config.yaml
model: "class-conditioned image diffusion model"
dataset: "photos of plants and fungi (iNaturalist)"
train_examples: 22605
horizontal_flip: true
num_classes: 54
cond_dropout: 0.1
activation: "gelu"
fused_qkv: false
patch_size: [4, 4]
positions: "learned"
momentum: 0.95
orthogonalizer: "polar_express"
Rows from block 5 of a small class-conditioned image diffusion model, named by matrix and row number. Rows with one number within an expert belong to one neuron, the router's apart. Each number is 128 + 24 x the weight over its row's rms, rounded and kept within 0 to 255. All counts start at 0. Numbers have three digits each. After the name is the row's rms in percent of the matrix's.
After each expert's rows are labels from the 100 images, of 14848 (inputs lightly noised), where the router gives the expert most weight on average: "patch colour" is the nearest of a few named colours to the mean colour under the peak. Only what is clearly more common there than usual is listed. The data: photos of plants and fungi (iNaturalist).
# router: router (model.blocks.5.mlp.router.weight, 16x384, trained with AdamW), inputs 55-109
# up: expert up (model.blocks.5.mlp.up, 16x96x384), inputs 55-109
# down: expert down (model.blocks.5.mlp.down, 16x384x96, transposed), outputs 55-109

# expert 15
router.15 046:101149060169165132173130103127131106101134116168141147133113126111173078116140085102121150117116125143111133147134130139173139087138084125131146152111132144138145095
up.0 106:160132140129081121147127169101141114113122146101111098107071178067091123088135121137115140121124156145114163126176120133108169120097161106136135101168088140131146149
down.0 099:144143109106082126138120124095149114114120149081132118160133144139141063154161144114131128114161130113127141132126120114131126079140123138147130122086118105134119109
up.1 104:159103191151105128130124108078127090091114127057098114114135126113115184145134112117135122121104124145200090129128107087148085082130132103148125124118135114131143181
down.1 094:117120161134161116103182142171128162151119121139147110167113124114130099141130107124097136089153100129143110110161155164154117067112135135183165134150134095104101139
up.2 114:133111139135121143122110149074091122137105128141110152081105128132117177117151136088123131106114103115121114111101155127164108136081106138136142066085074129116098145
down.2 103:087124108156138156177081142160126105082113138156118129144176118136132079097141148138078124123139124109131134098130113158122114118129116090126097195105143100119137102
up.3 107:143122108133093142192156113144148119123109107130107138145108140101118131126158081122141082139094158131115143132120129109165088128101142132127073128120101126133155160
down.3 098:149144149170108144110109103113098125106110161117140105088144114153159111143135101134093154083170127121128134114130152142127144032197157089145118151131137113111116147
up.4 090:183093118132128144156118115137156166149122166168092135127211109087133121118121151079092077122126122126119125144125143129121092144100115124163130161122162122133132166
down.4 103:167123127122156089144138153176151093154146115125106159161118083107153144134138100129141093098203099114128113105170120162133140135113122163120119119153190167136106134
patch colour: grey

# expert 14
router.14 063:087164128135073126107136137085135115119104117133120161138122071086129107126158117145129091110112124123117141140134115129111155110129112144125184104113113131130141108
up.0 090:140106138117125123118154124165153126144123160149107110116118178152128112084125146143091076087144126092140148160183124144124092129095132168113061166116123106147151188
down.0 099:155176108095126074175137110133129151127117148129153150109148118145182130134116138135173137132146131153164121121109093108160171117143140142109073054114140165112098144
up.1 098:192088135119082138147142125148130145146129106069117133106156140123143126110114142149132170111140127119129143150144081123090140141173131142130120161108167117102100139
down.1 100:113074130122146114112120128120129099114124152091131155105096113139124131160097098135171169126137136108131132116133117163152155109102137129112116119166124090139156118
up.2 116:134169110152133134146123135129129121131122123134084109135088102109122133146125151113106000108102139119107132139154121109110129167085114135143094136146151106128150133
down.2 114:140124093131156142151154133124131160125122097153116139159159134144092163073190113111103172163194139145086079085162138162141114182163106117114134121103178136111133167
up.3 104:121140132142098118144134105134131098110136163095125124109060174128159115103097130133098079152145136135102130134135164113143119162143103165151094160129130130132110153
down.3 099:141086084111183124121151171147098094115119111153102152104078117105118154144143132139133110124125112157113059124101144154136134095139154100195087095130130112116105119
up.4 087:110167088110122133144119119195101155144160102087108103138114123114150150137122185164093122138154119145125127114173092101085118096121165129132154087128154152127154191
down.4 104:114127090087142149157171100145153153108189134111128118140139141151129158096136103120158137141149092148123146144151118122138140102145113128104174069076158095145103122
patch colour: grey

# expert 0
router.0 046:125117096102137118148132162114142125142128111155177121144114103087134054142144109142149186120126140143147136145160150147154146092134099160110109134145141146119118082
up.0 108:141149096131132131137137114117130149135116134139119115157140095148133139132105156129166092086121108089119136134153118122167112119106123114097114164152158163153169145
down.0 101:135124124129108124124116115158115150126146113142119147168111113118090132127149147107108101172143114166150129152147142115152148139111168097127116089110114074116159100
up.1 108:144148133105149096156082100108125137120140122147116102126084149120121115113133145156157158140106177129142123131118094148133147116096122133136109079140113136134099139
down.1 104:127080134112129139119120125166144161162168168130118136134149147120153108142110141083138128157145117141063112131143128134098103099121104141139119156130169122134099154
up.2 104:098173142145100147141131107095149152140125148164140104139134109071123105142099098090121099134133131135112110082153119118099128136110117134144106105150131129100131158
down.2 102:150139152116160153103150131136131092152093103138128119146138093120153124174108112151126096092144108120142104160114136099130097117119148116175109116117161082076104124
up.3 101:160095111121096160161135118123128176096144117123113143133123175128143151083111119095085113141091118151120097128152166118108110132108106129140161072133108117079145144
down.3 099:107136133113149135169126128152129105126138091101136118077139143129110104141148079081090135127093118113133143132233159137114156115086148149149118127082096108128130121
up.4 103:137136091149104126160100112151105152137109125117090104139123110116136132114140159113134110119148130077136101131122098151126129111158159122132151165135152102149104107
down.4 096:152156154102164106075136115067109101163138165118118047142129125131132166124133150094178107157093169113121141137158130108147145080143136143148150147111103123118141122
patch colour: grey

# expert 4
router.4 157:128120150125140146132122082153125136135142142129107161144119129143098145081117166108090115121128141132143125148145133109094128157126124099156120111162175143181127132
up.0 089:162156119095097151143138120166140139150136146122154134075120182108115184145129112127122121144113147142080155109118136129109117182103144120133135128118109120164118133
down.0 089:081140139108136118152125124130137091130133153185120140169208116121126139115172132145140105112128146105134128127159146088136157152111137113109129120135141106145100120
up.1 124:128109159142094114168184093167110093107099125096069158158122120134152147099102148114115130144121166114130140161163164113132137127119150126080092140146183126125148088
down.1 124:136134060106165060089167115092158144185077111107165063142113128151112107159150100086098116098138083136119122080151133103155151129130163156148120121142129130138132132
up.2 092:113137141129127111144110123102171122152114141059138125102149134135133171131123140142099118154096129138141133177127070148166149046095119110171112177131158109140149093
down.2 090:131153161112153084128123107138125168088104116149120094140159119118108114110137167152100156094158105091137138151106154139148139126186152146145101141180155134154084125
up.3 113:199125134141133128092115121131123144159137114115095109115151107138144115094138088123121116185104140147118123138128114137109143170172124120125095157119150098099117200
down.3 112:102120162141103146101118139170117099151122100102113120157125118120136131128146156161156126176112125141141125130118123131170137101138103119128136186099132100105154186
up.4 096:138127135106133153098184139121133143096141119161112129133110132114137110095119123127146124137124121195138123182127138106125127142180157116139121165114166124145140112
down.4 107:167159179102150163130168127128110140170150141137127122089160123095129116121140140132139140113149147096161087131146131142156149118173164128093148125142144150119129089
patch colour: black

# expert 10
router.10 058:114112115131104116139127141114174129167131145130122146147129083093117100100117097102133131149105161147100129175139120159138102115167093171105116152129089127123122129
up.0 102:187134154131131148115138093134142137170150117119129111124044087140126108118101099135172096179141132143077152125157156135136131093140101170124140150133152135151088130
down.0 096:124159123091091103135102107159125158121156133105149121105123116141126159157131067122162096151119105070138109096168144157150149082104138105106143121125138134130138159
up.1 097:173134128093135126159088152122143126117159128152121158100079156110109153100136151166108113145132125139158161099091103147110121173115115115117093084147174108165089137
down.1 114:089100136112117126146179149155108136071082158120129122115174131162137131125141117101101143108099165135172122103154136119141157109164161129139107089097118137108155140
up.2 096:131088132110110119106128100133115126151139140175096126119105155176155150094151122080153116137117091122103101127132106119122101067152147121115103159199112117146087152
down.2 100:139130131114121122157174120131119115079144106168125142117115105119097108142144121090128128125081114118099136131137127118145152093114097092167083109102155129110116135
up.3 095:116124130118112121095121110156130120125151203070124081114119084154147132105062105136122162121152164150100136106152125108129085112130151148090139081163143127103116161
down.3 098:134146150117127155125109082116078087137119119170104104118104096138123134089145111144135132130162076120146151168136138176123153096097070148119149115103132129127075167
up.4 087:119104122139104130146163105145139131152109127068091125124152158058105107110119139105117126098132115117102117132137122148104106130128090152136109096181142110116114176
down.4 096:166097130122167143129089168084095123130125111116175122098123130112076093158153144092098128152112137109071129173145135136149084133139132127131148133134117088116123118
patch colour: grey

# expert 2
router.2 045:095168166158112105138138141107167151109105138169172155133136119111141054134156115099135135108144129108133141134104159151163154095135098124124161153150101108121139074
up.0 094:169083143142136089147154087158122134128146112167116131161103116118090133108149102127158150160130094169093117149098155113117112170092173119124082121129178137137114131
down.0 097:120139140094108103131134138096120133113128126116092074103129105135116114150141085135160168127136111126098096092138128138169112079129136131149120131131179142096106094
up.1 100:162133119123139094135108116096154131113126177141126122112049144113113144071150126176143124150117144116167125121107087176137071095087111146113127092189118107192134108
down.1 091:117161127170141083152112133153115158112153161187119138109188100144140155135115103126115126139159089128101108108094183149179119069081125121176108136101125134094127121
up.2 107:140100121145114085149147122112125131087112140143112131111109135079121103052137152131095148162123151140121138120132140119077149132117120134139147115127109121094112145
down.2 097:156098126112092128104128134104133103116060108140179094145153116112152082153133131153138154184132117130135120108143157126137110118124145113127128142102168126143123132
up.3 114:137157120139110127121139145146118152120137127092128091114096160120137114133124136153109124101119134149133126133117130109102142101085147129139159188072124122157063158
down.3 106:134104104150140123176116128101138129155131136127120102116109131126121122146158122170096117181149132109123101127149150153112121099156135161145142156100123147115120159
up.4 106:152142102141092102096176096139117133139117125085103150176172048146145154110122149127155137101148108099122121094172128131111103124121168133111113175113088138124140071
down.4 099:128136116127129121126158137124155114107121128115162127100109174150122075132162138108120132139125134116066151138198123123105138085116155152117078137137119141122182120
patch colour: grey

# expert 1
router.1 048:073175107134140115099127104147148113131127152184155163168150120076160079129123115150137163135144115158106121150157148133155130080137096150159134104134139139124153095
up.0 096:121107101148114109142154106151130146092125145143077128166119149116091116138163159141151102151109114107118158119135119131112138093080137146110079150119178109152138153
down.0 099:150136117119112154157153152124116150115111115125114093101113112110120147148171094117127119130117106157116107120138109124122145135129113115106126133144117102108162148
up.1 103:133127148148104163122110101104124121139147098148093132125087160093120153136116131114079113120135131135093136145136102126117111061147143105112126132095134150124136120
down.1 105:097108083146114122148093123140139099129117162166108143073106147110115076145164128127121108168096110099145102133143155148162140071118101119151118152099121131144078143
up.2 092:170142141118107135094141167132143125156100125111125164107086106092136154140094114076117128127134092141077133164145186123131091063174123159103120162096171114095138076
down.2 096:100143101143134105124172140078151161132131120149123130102126149138092117146178125118117113085126132131089143124155130144154134080148153132083104128192153180116109119
up.3 100:120112141150160115131154081119090103162115133144121111136132110157151122135103159118124093135118137101101126117188132116168184177148125164130091114167147151134161105
down.3 101:136103131137082139146108105153123180089112152137164109132086171145169118113140133085109125082113131128106137123158177100122132089148130114146106158128102089127116129
up.4 098:126119144117131146101123120084119066131106120098111153105073153167142141151080123166108099177128137097106139113115163109122085192101132139162145129129142112119150098
down.4 108:130142159176088119143157115114134105138096129118176134106133111064160086128118154116149134140106130108137087121139111142122123083135085116095108158135077130128098161
patch colour: grey

# expert 6
router.6 047:094129112142094131084117159127157105138088094164129133140149118118111064136167067154158143127122136107141149164184120139144152098115113141122133134132125152102135073
up.0 102:132145143143082124127161113137130111113129126089111084129110125082112135094107117118152146174137144114143164125194137148110102096114125119137094119146166110143124172
down.0 095:112133138158111129160116149078115133119151119129132162135124124117154075161131121127142120127134136124172103135157111144135135109157086109124109127136180111102162111
up.1 088:084114125105138148150107125094111150134118098114157154196128140140130143130162104138092076186133108118120095109136131114126139085175161112127113154148142163132125144
down.1 102:196155133108165123171125129133104143093147126159091091152089119113169139146131124137093159103118114127161155094179121136133127124126128148079143136108114129127130176
up.2 107:122115147128151120133112128113141142101148150132123131094088173162160126067132118177102102121079156159162157130120141102124092120158140145126081128158143090132149094
down.2 103:123149125115113149170130127118117142117099129136106099177147107109160152102137118081144146119121103120128151131125092169142146095105153109111111153090094136144090110
up.3 094:194084118140118145134107115131133129080122140155107049148095117124111123088120123100108105097127180141096145155143119174118126143133120119175122164146143124143137079
down.3 097:114126141155123121153118128150133093123079135142093108137135136105080107150098115056095137119175135115145128103140159157174097146102137132127133143118135145122119074
up.4 092:144108182118103073155099106122186125136108162121112082193136082149127154126146077126090134161101095166125128131128117107093139175123132133133161105128127145157115074
down.4 102:104187152161146133110152135099133145109137152172144102131157167120112106146154080129102133147138131113135134132137143113089134082117112153057156135163166117099126150
patch colour: grey