python train.py --arch="dit" --model="class-conditioned image diffusion model" --dataset="photos of plants and fungi (iNaturalist)" --train_examples=22605 --image_size=32 --horizontal_flip=true --conditioning="class" --objective="v" --cond_dim=128 --targets=["order"] --num_classes=54 --cond_dropout=0.1 --norm="layernorm" --activation="gelu" --head_dim=64 --fused_qkv=false --qk_norm=false --moe="top_k" --num_experts=16 --moe_every=1 --expert_mlp_ratio=0.25 --experts_per_token=2 --shared_expert=false --patch_size=[4, 4] --layers=14 --width=384 --positions="learned" --optimizer="normuon" --muon_scale="match_rms_adamw" --lr=0.006 --momentum=0.95 --nesterov=true --orthogonalizer="polar_express" --adamw_lr_other_params=0.00093 --steps=8500 --batch_size=256 --epochs=96.3 --lr_schedule="cosine" --final_lr_fraction=0 --warmup_steps=420 --weight_decay=0.1 --adamw_weight_decay_other_params=0.05
Rows from block 10 of a small class-conditioned image diffusion model, named by matrix and row number. Rows with one number within an expert belong to one neuron, the router's apart. Each number is 128 + 32 x the weight over its row's rms, rounded and kept within 0 to 255. All counts start at 0. Numbers have three digits each.
Before each expert's rows are labels from the 100 images, of 14848 (inputs lightly noised), where the router gives the expert most weight on average: "responds to" is what is common among them. Only what is clearly more common there than usual is listed. The data: photos of plants and fungi (iNaturalist). In brackets: how many of the 100.
# router: router (model.blocks.10.mlp.router.weight, 16x384, trained with AdamW), inputs 110-164
# up: expert up (model.blocks.10.mlp.up, 16x96x384), inputs 110-164
# down: expert down (model.blocks.10.mlp.down, 16x384x96, transposed), outputs 110-164

# expert 4
responds to: order Asterales (67); family: Asteraceae (66)
router.4:046134083099128132154161188186138156180144150087051154125103148138151217107099126113093189114128131118166178108089041176114132098114113173119108099137139171109128111
up.0:090178088118113105114105126109092133078152120136105135134139130070130095135112139137056109183142094146113173102104114117132092185106079181142087140172062116094118079
down.0:131091083089116132155105098100114157063171101121103147124089129133096157145226129089184112159098173131158139123136090147102148149132144155075144117109139106119107187
up.1:100114122170151150168111119106129165138126090126133168109119152142137155118153186122156076185130101045146109126117170119056145133120106148131047119101127169121221169
down.1:193106126137189142130113088096108143091172137133119162094170106103102087106141169143132107089098116164111107162120136202042149180163100165171147111103120112122140162
up.2:131184138122132104115159176128170186154107130134134167162159112141177137089082134108091170135111084138145133163118068138071136154110121108177123153144106168196135154
down.2:120101101133129116138097125163095178121174144144133100136073130132189116109111089130101093132145145151126139131109148137133105156155139129134116102099145134039149126
up.3:107122109091120142172081141076131124162118116140110158158103083095182126162172136164156145142117129085162161090146122100159116059135096094069070154156164103139094080
down.3:148160144160120159104091120124107126126173141164116074088125219137144154079136160149177146032165184105119111147107133129208178137128109111182086165177172140102094102
up.4:221080121100135105125117190152156165071118127141050141149158121114136105135159136147175092150155139076143161088137113121160146185105154172147106155135112115215152114
down.4:105123061143137130148136176136130128135078094099093175126119187167070136106119107110161075134177169175116073086102070158179130078102107139084089108102155143185115171
up.5:132144094110131165183139126160119128138062030095091070100074129124160176119162141073185133145130089078180166140097122193097162137082114118156138154130111174160125117
down.5:123159117120132142120094100156144144126140092085140177135128130130157149148115051088123097140150200101154151106098120182181147126134176089141118118166180147152096134
up.6:090128109126141122109156162099067147138082132103153168115136084112159176130134118160145158071136141075088201126115076136104111077109143112121084132194177115133103137
down.6:177117096127164116129165111156142062117107162158126188149114111171149139077109120152136185128166161080128109151131173076153104146109160108184105110100167163171153197

# expert 14
responds to: class Liliopsida (31)
router.14:115160093120114154120105110110136184130041126152129157129136124093071094135150171113159210083092121143142128146115092189150078151160118106130165119166105124130095119
up.0:179125089127066105174162101163114166174137084146119161141135125139094103092167171149130141109108144115110094124133147213110095151093053140101121178111109165115159131
down.0:192158109145135137112111119153134133157191155107121136111107110081184111140137083115131090141139165096123115134178067100086126142068167154149180125070161085112169116
up.1:073120112166108119141199190148124158078170127121147091138117115089136142114134124070119157121088103145141194156118011109078094093075097131168106125160154103142157092
down.1:118158149151097162135130103153113109076118104164087122146146062126145149090166175112124097123123151161194118127126148098132097122179147143108112177080151129139158074
up.2:096121128154102075041098136114051118154151103109121126145079118145164177128160130143116147210124154122113226156150124135112054078134115151155060116145179119195136121
down.2:129123121098111125079187131092038151156132146134111150189089116152162144123124164174124072097127120124136075165129098129114123149131079115113179131152210149166167111
up.3:049123074123127122124161137127171182106119158130152169149130129077136169083146134056076087237114135111206129141099144092148184109176124090087114107108042104120122126
down.3:122127103109140121136127154094152158118147083085182175131127065140145175156118180109120225094112225151114107205169073133150144076204191109172112088222099114157172145
up.4:084160149118115060128148124075058120131167066136116132112107146154115136160117148156150168136199141107050142140111149109107122150110136107171134103135176132166185128
down.4:077169161155140117120138127102167129034103089157172157124092067035106111121115079109096153119225080116152115098121115134108107110125098205140068097039116170125155181
up.5:127091120172114132095153103198157079120148142146105095087117075112116144152103144059116075126100130137128135154116137060197090121095136153100147150104188209151123114
down.5:144122077120136075128164108124092117128150175106147155128111128141125079141162143156159117086120104160053105200118038080110109163114135109049139163165141083102214159
up.6:121110110180113151166146136114126189066168112155124108147147126176132161167082113131165091183088125151171113139048137101091166148133178176126099116154149095150107091
down.6:111121173169171130113089145112120112086139172087143155061142117065101104110171179114132192084157125088126179077204083098080137127115092110184166050178116091131112132

# expert 6
responds to: kingdom Fungi (76); order Lecanorales (40); class Lecanoromycetes (40)
router.6:075116138158142106167159108077171094143143113092169123147143096130185117072141101094164109124133131087098170142098140110099100071128089107173151165146142159086133116
up.0:078118109174089124080131158155156118125086079119135100113165140122055122128130202131161150062174133089072101123129142143118106048117140067203090189144128167116168128
down.0:094131074092115143099163164173120121078123134169108171099167148133143111137115163145143149111159155111106124119112132130128054136144159096060144098177140106166149141
up.1:132119129169156177092082067120145131071142091132112138153145118099209163107152135135103130185071138084217095133147130114169105136184112093136165182119112094109100094
down.1:100153131145163089111178157097150179178117135112108172145143167167107184133108167153138105149113070125153115202111116118119120134113111134180079121139176173152157117
up.2:090135107155152119152089159121140171083101113136131155154106106161100061133139143107144066141099091106160128165174097091124150173075098099147087167137164094141164124
down.2:107083102122084117169139187079118076128042138139112141095139171092102119114143178121140117148172132133114142103083081086124146059106156146091114150183088102117138227
up.3:099133158174084150165155152086173128124169117091141162118152144100149138095101139144137098115168099158124112125123133098140153226141146148139166080110093141111130060
down.3:127153069179131121069140132074099122177139091126121100158152126111161110147151097192156188156189121138135110125172105154160105138105149143090108138182167176114165148
up.4:169092141144145127161118128149122137056137124093124106142138124053141149143133172154100104000115111119112176124108187144112136132037159162136084162100104112129062139
down.4:105120092109159139157131141136123185103141177150090135158137139110096116123098081108106197099097136112117157150110126091046104154117095123126145000074115140064099113
up.5:173123135118151151107136119217130182096140126108082144144146094125087050060106143111121162189117124093091105133160155156143127125126117162106087132116101103102169144
down.5:074107201147119097146116113091135134083161168114112109125176101145141100075194176135132156160143099135088111125141130141149193118085131088115089117083134131186131157
up.6:074191090130148158096170177210099152122109189124080133112077117128163125128115115076112192123102180134112113114125066119167130174135129169090097129182114087086101105
down.6:161115085153160101162183110151106170168179129112135101111094158060128123150039140119179114138174102120162113152104129100132125072131102176205163120147098062158112117

# expert 11
responds to: class Liliopsida (31)
router.11:128129106132163104144111149123131097167176142145109217127019093062149135138162126224129106136130137096101128123140165139116136072150082139151129122073091104157155115
up.0:116171093109147168132144133145115165095095149164084199069109121173170136121152140134127173163128126122135201141139133109118177149116149167128079095117165086112076181
down.0:105118081117109083125184152101095136150145129139171141131107135151128130125143086162150095178124153096113112148174124112097104215134076092225091152109157109187154182
up.1:131149110133134150148203140110160154173130217065155142194077092132142220119114153135103166111101107134144079167103130193070112076184093179104122131140122146144123143
down.1:117077117114138130135134113126110103152174104123071141147162160140122126083132113074106116136106118141119097156114099093154086073134127121098173140099230107070085137
up.2:083190090143112155177148120126139105145143108148111195166134118122156173130174118103151095097168131100106137138082152160151144127140144156128080118168087094143120113
down.2:147175112110148159085073162097140141052083150106119094139122140121135056103180087092164120134135133191170117116098135101101105169169111098146107125080176140130129117
up.3:149170110096114096122116185147129174110102142135134182193089105186116062137098153144172136191155083140161214098144138117092086142120052193068107108183124177051099164
down.3:157152135144119145128141134120104140142111147120123150140076102113117142144120116177174075103059148155119132102121148138082132102049134149134102109142160121103108150
up.4:181148141189156136149101148149133177138124144102122144178166122155144152085103157106100159143089123170116104143050074168092087071054127153166160117148115160114084139
down.4:093114124088109045152130107096163131135136137112118168103130048117092198109072168124090166134080140099136135135101120090108146153111154121102132163108081095218132132
up.5:127111155182149132124132156128095119107154087074137095057134134240209155106143135146130093064163141167094165081196144185164139135179173140137172078127130040146121098
down.5:127128142112133077118140165100161141124111115149131107146109125117064149068190115166127120185103115122130051119089108073139111108173135164112064194160036252154076098
up.6:180117138140126152178133083120081107117162116104129174182090153075131161166172157128097099125125119140145150132173182141160137093218136112159132159108110146175124155
down.6:130141126108152118195121078152098124081108122016169165087122120085104086159111069169101164126149164126141117124080141122178174153166113104155139121128151110101113135

# expert 13
responds to: class Polypodiopsida (59); text has "fern" (41)
router.13:169174141106154182113121075097106118147096091131196110133155150187116166181134141191121154137151126155061130071156178099107156145187150046137200081146166110133104186
up.0:137164110206113096148142126127175162170118126078142100117108103118151157132167150140174108083139127091128045134151134161106170153085112138135125159100112182109134135
down.0:045131150130130097109148181105069126145155184158113148095119142170148086115111224112104114104158110158097109080136104212132173155085146147112122100079133131092089132
up.1:122151087142109154141098142129139136134124107053170137119192144089151125088161142108108188041129147085145167110146121091110185135101152110125096137236111142079156112
down.1:141103158152096118135088105148106083120123103193100157141091137111116137144083117095150112143113131136180126109153137164070094185091096144115112130095126164126071138
up.2:129201105088188133143119168087113147162127086113170159094119076151118119127119132191138148139076124146148122129118134129122179131126161155074088132149134154126089195
down.2:134127147172125106151150098120145133130181104126142117098157105131140143086088097079119193179164125082055102148104079145149120076130056143177106093117115129146133124
up.3:139130144153127099091093103143124111175091107087150176075145054128145118114119119080148141163135158143172084126121134117114094077136207136094132126167109153051108173
down.3:100089087181113119132113139189162110134092169094170184083172112129101100108110165123082103161165176139078129142127132077131111213157145151100048162147178108134136144
up.4:129119154145180103098141090072127119139132083130146122101105090082137064108161142156121129090126119145075139136127145080157092167105160095197136123214134150121145163
down.4:097141210151111145106157094090105095120127132185158085104131194123094225127139148146159094170107113127110091151128123095099134125112162166146128154140160158078124128
up.5:165124140122150147111057146140042122135171075102110140176100130135176149131157127116120157165101140143090142093113103152180097108112102125106120083123115175166141071
down.5:093098116137134065141160112146141113118146179090170141152111031111135136123160120137108191134180227104159144122148159193174166106134115085114070219184109150123137171
up.6:125140123065190079134164233145149123114105121148142108175138120086137160118160159158092162129119156126109112059155127099078094112127144128114116173124085176107155161
down.6:153105139116199117182106114177111183114123177177150134120123143132134119153137108096229129155142153072137174155127097091158137113107120151147117117135171138156105196

# expert 10
responds to: order Caryophyllales (33)
router.10:165184150140111101129218151162173074162174115108145139160104154112079093159137101102132146080124198126165150168147079113142105158124100144125116143181140155180092099
up.0:157103134211097161156158080127137135086098179174151112136097109128167132147095098102136111135113154186082105093106122159120062107138112172120087058122151129123123189
down.0:102122085176076124120102139154216143126112125134116167128148168119077114134114107110128110109150178187156196153145077153202159162138136078156120133113088154142135095
up.1:153160172106193144098096105180116116145155089204127178121119110088152161104101153125134114075125127131121153136090134173058132081089127127205120068140178172145130143
down.1:125118062153198111133131130194162169118163205084166078108114150121135147103142087143117084130182120092155138077181184147121092161161108160123105125109107114129088128
up.2:146086134157179164144136158088160142090129086078123128179185128113150157123141114093056111222127160171099125147125072074125109179112183076131076162121062098137108100
down.2:177086129154153153120086128110131120199170156117133150104152092180100107148145144127131138119109052167144106089100120146131166089128158191114137116186142134156165140
up.3:114124180118102059124103092105145125208132176116134125060127123143150144131171129121064155019121146133105148124089091115172188124075153051131103108149156127172133170
down.3:125110114105118102127114129147115085073111091130082069170147115153144108133081118111167161123131107141106117087134075132155115122116139039107128154196151093139102100
up.4:179132092127208116191098126116142112176139123107158128205166103202180093185119107140088128076143119128106255152128155076107125169044132152193111117145156108119117137
down.4:107149134133091155066110142143135118121117139090122150169150144092101157046088166158143085104084112193198177109146113164123121109140148154140151104167169134083117132
up.5:143133136144176164145152172139106180138049116123092145162118138102161133153139052156090088152154168142151173125110143158128153153120070081105192113115142157147137136
down.5:118114128161148096125146179132078112112130096134099178144120107093130149120108094140152175136142121118117123081125182073067151112119081102127157126152113147131120115
up.6:101138197144110113130103102119113081191101128094146148032122116144127071183119127188159177114142174154163133112197127223000106108136144112144150189162063123144077182
down.6:088115156136129112157185102109121080101104156114099166114192143175137171153125166123090177137104146185148139081123048091060148188114119097154152103094127102067138165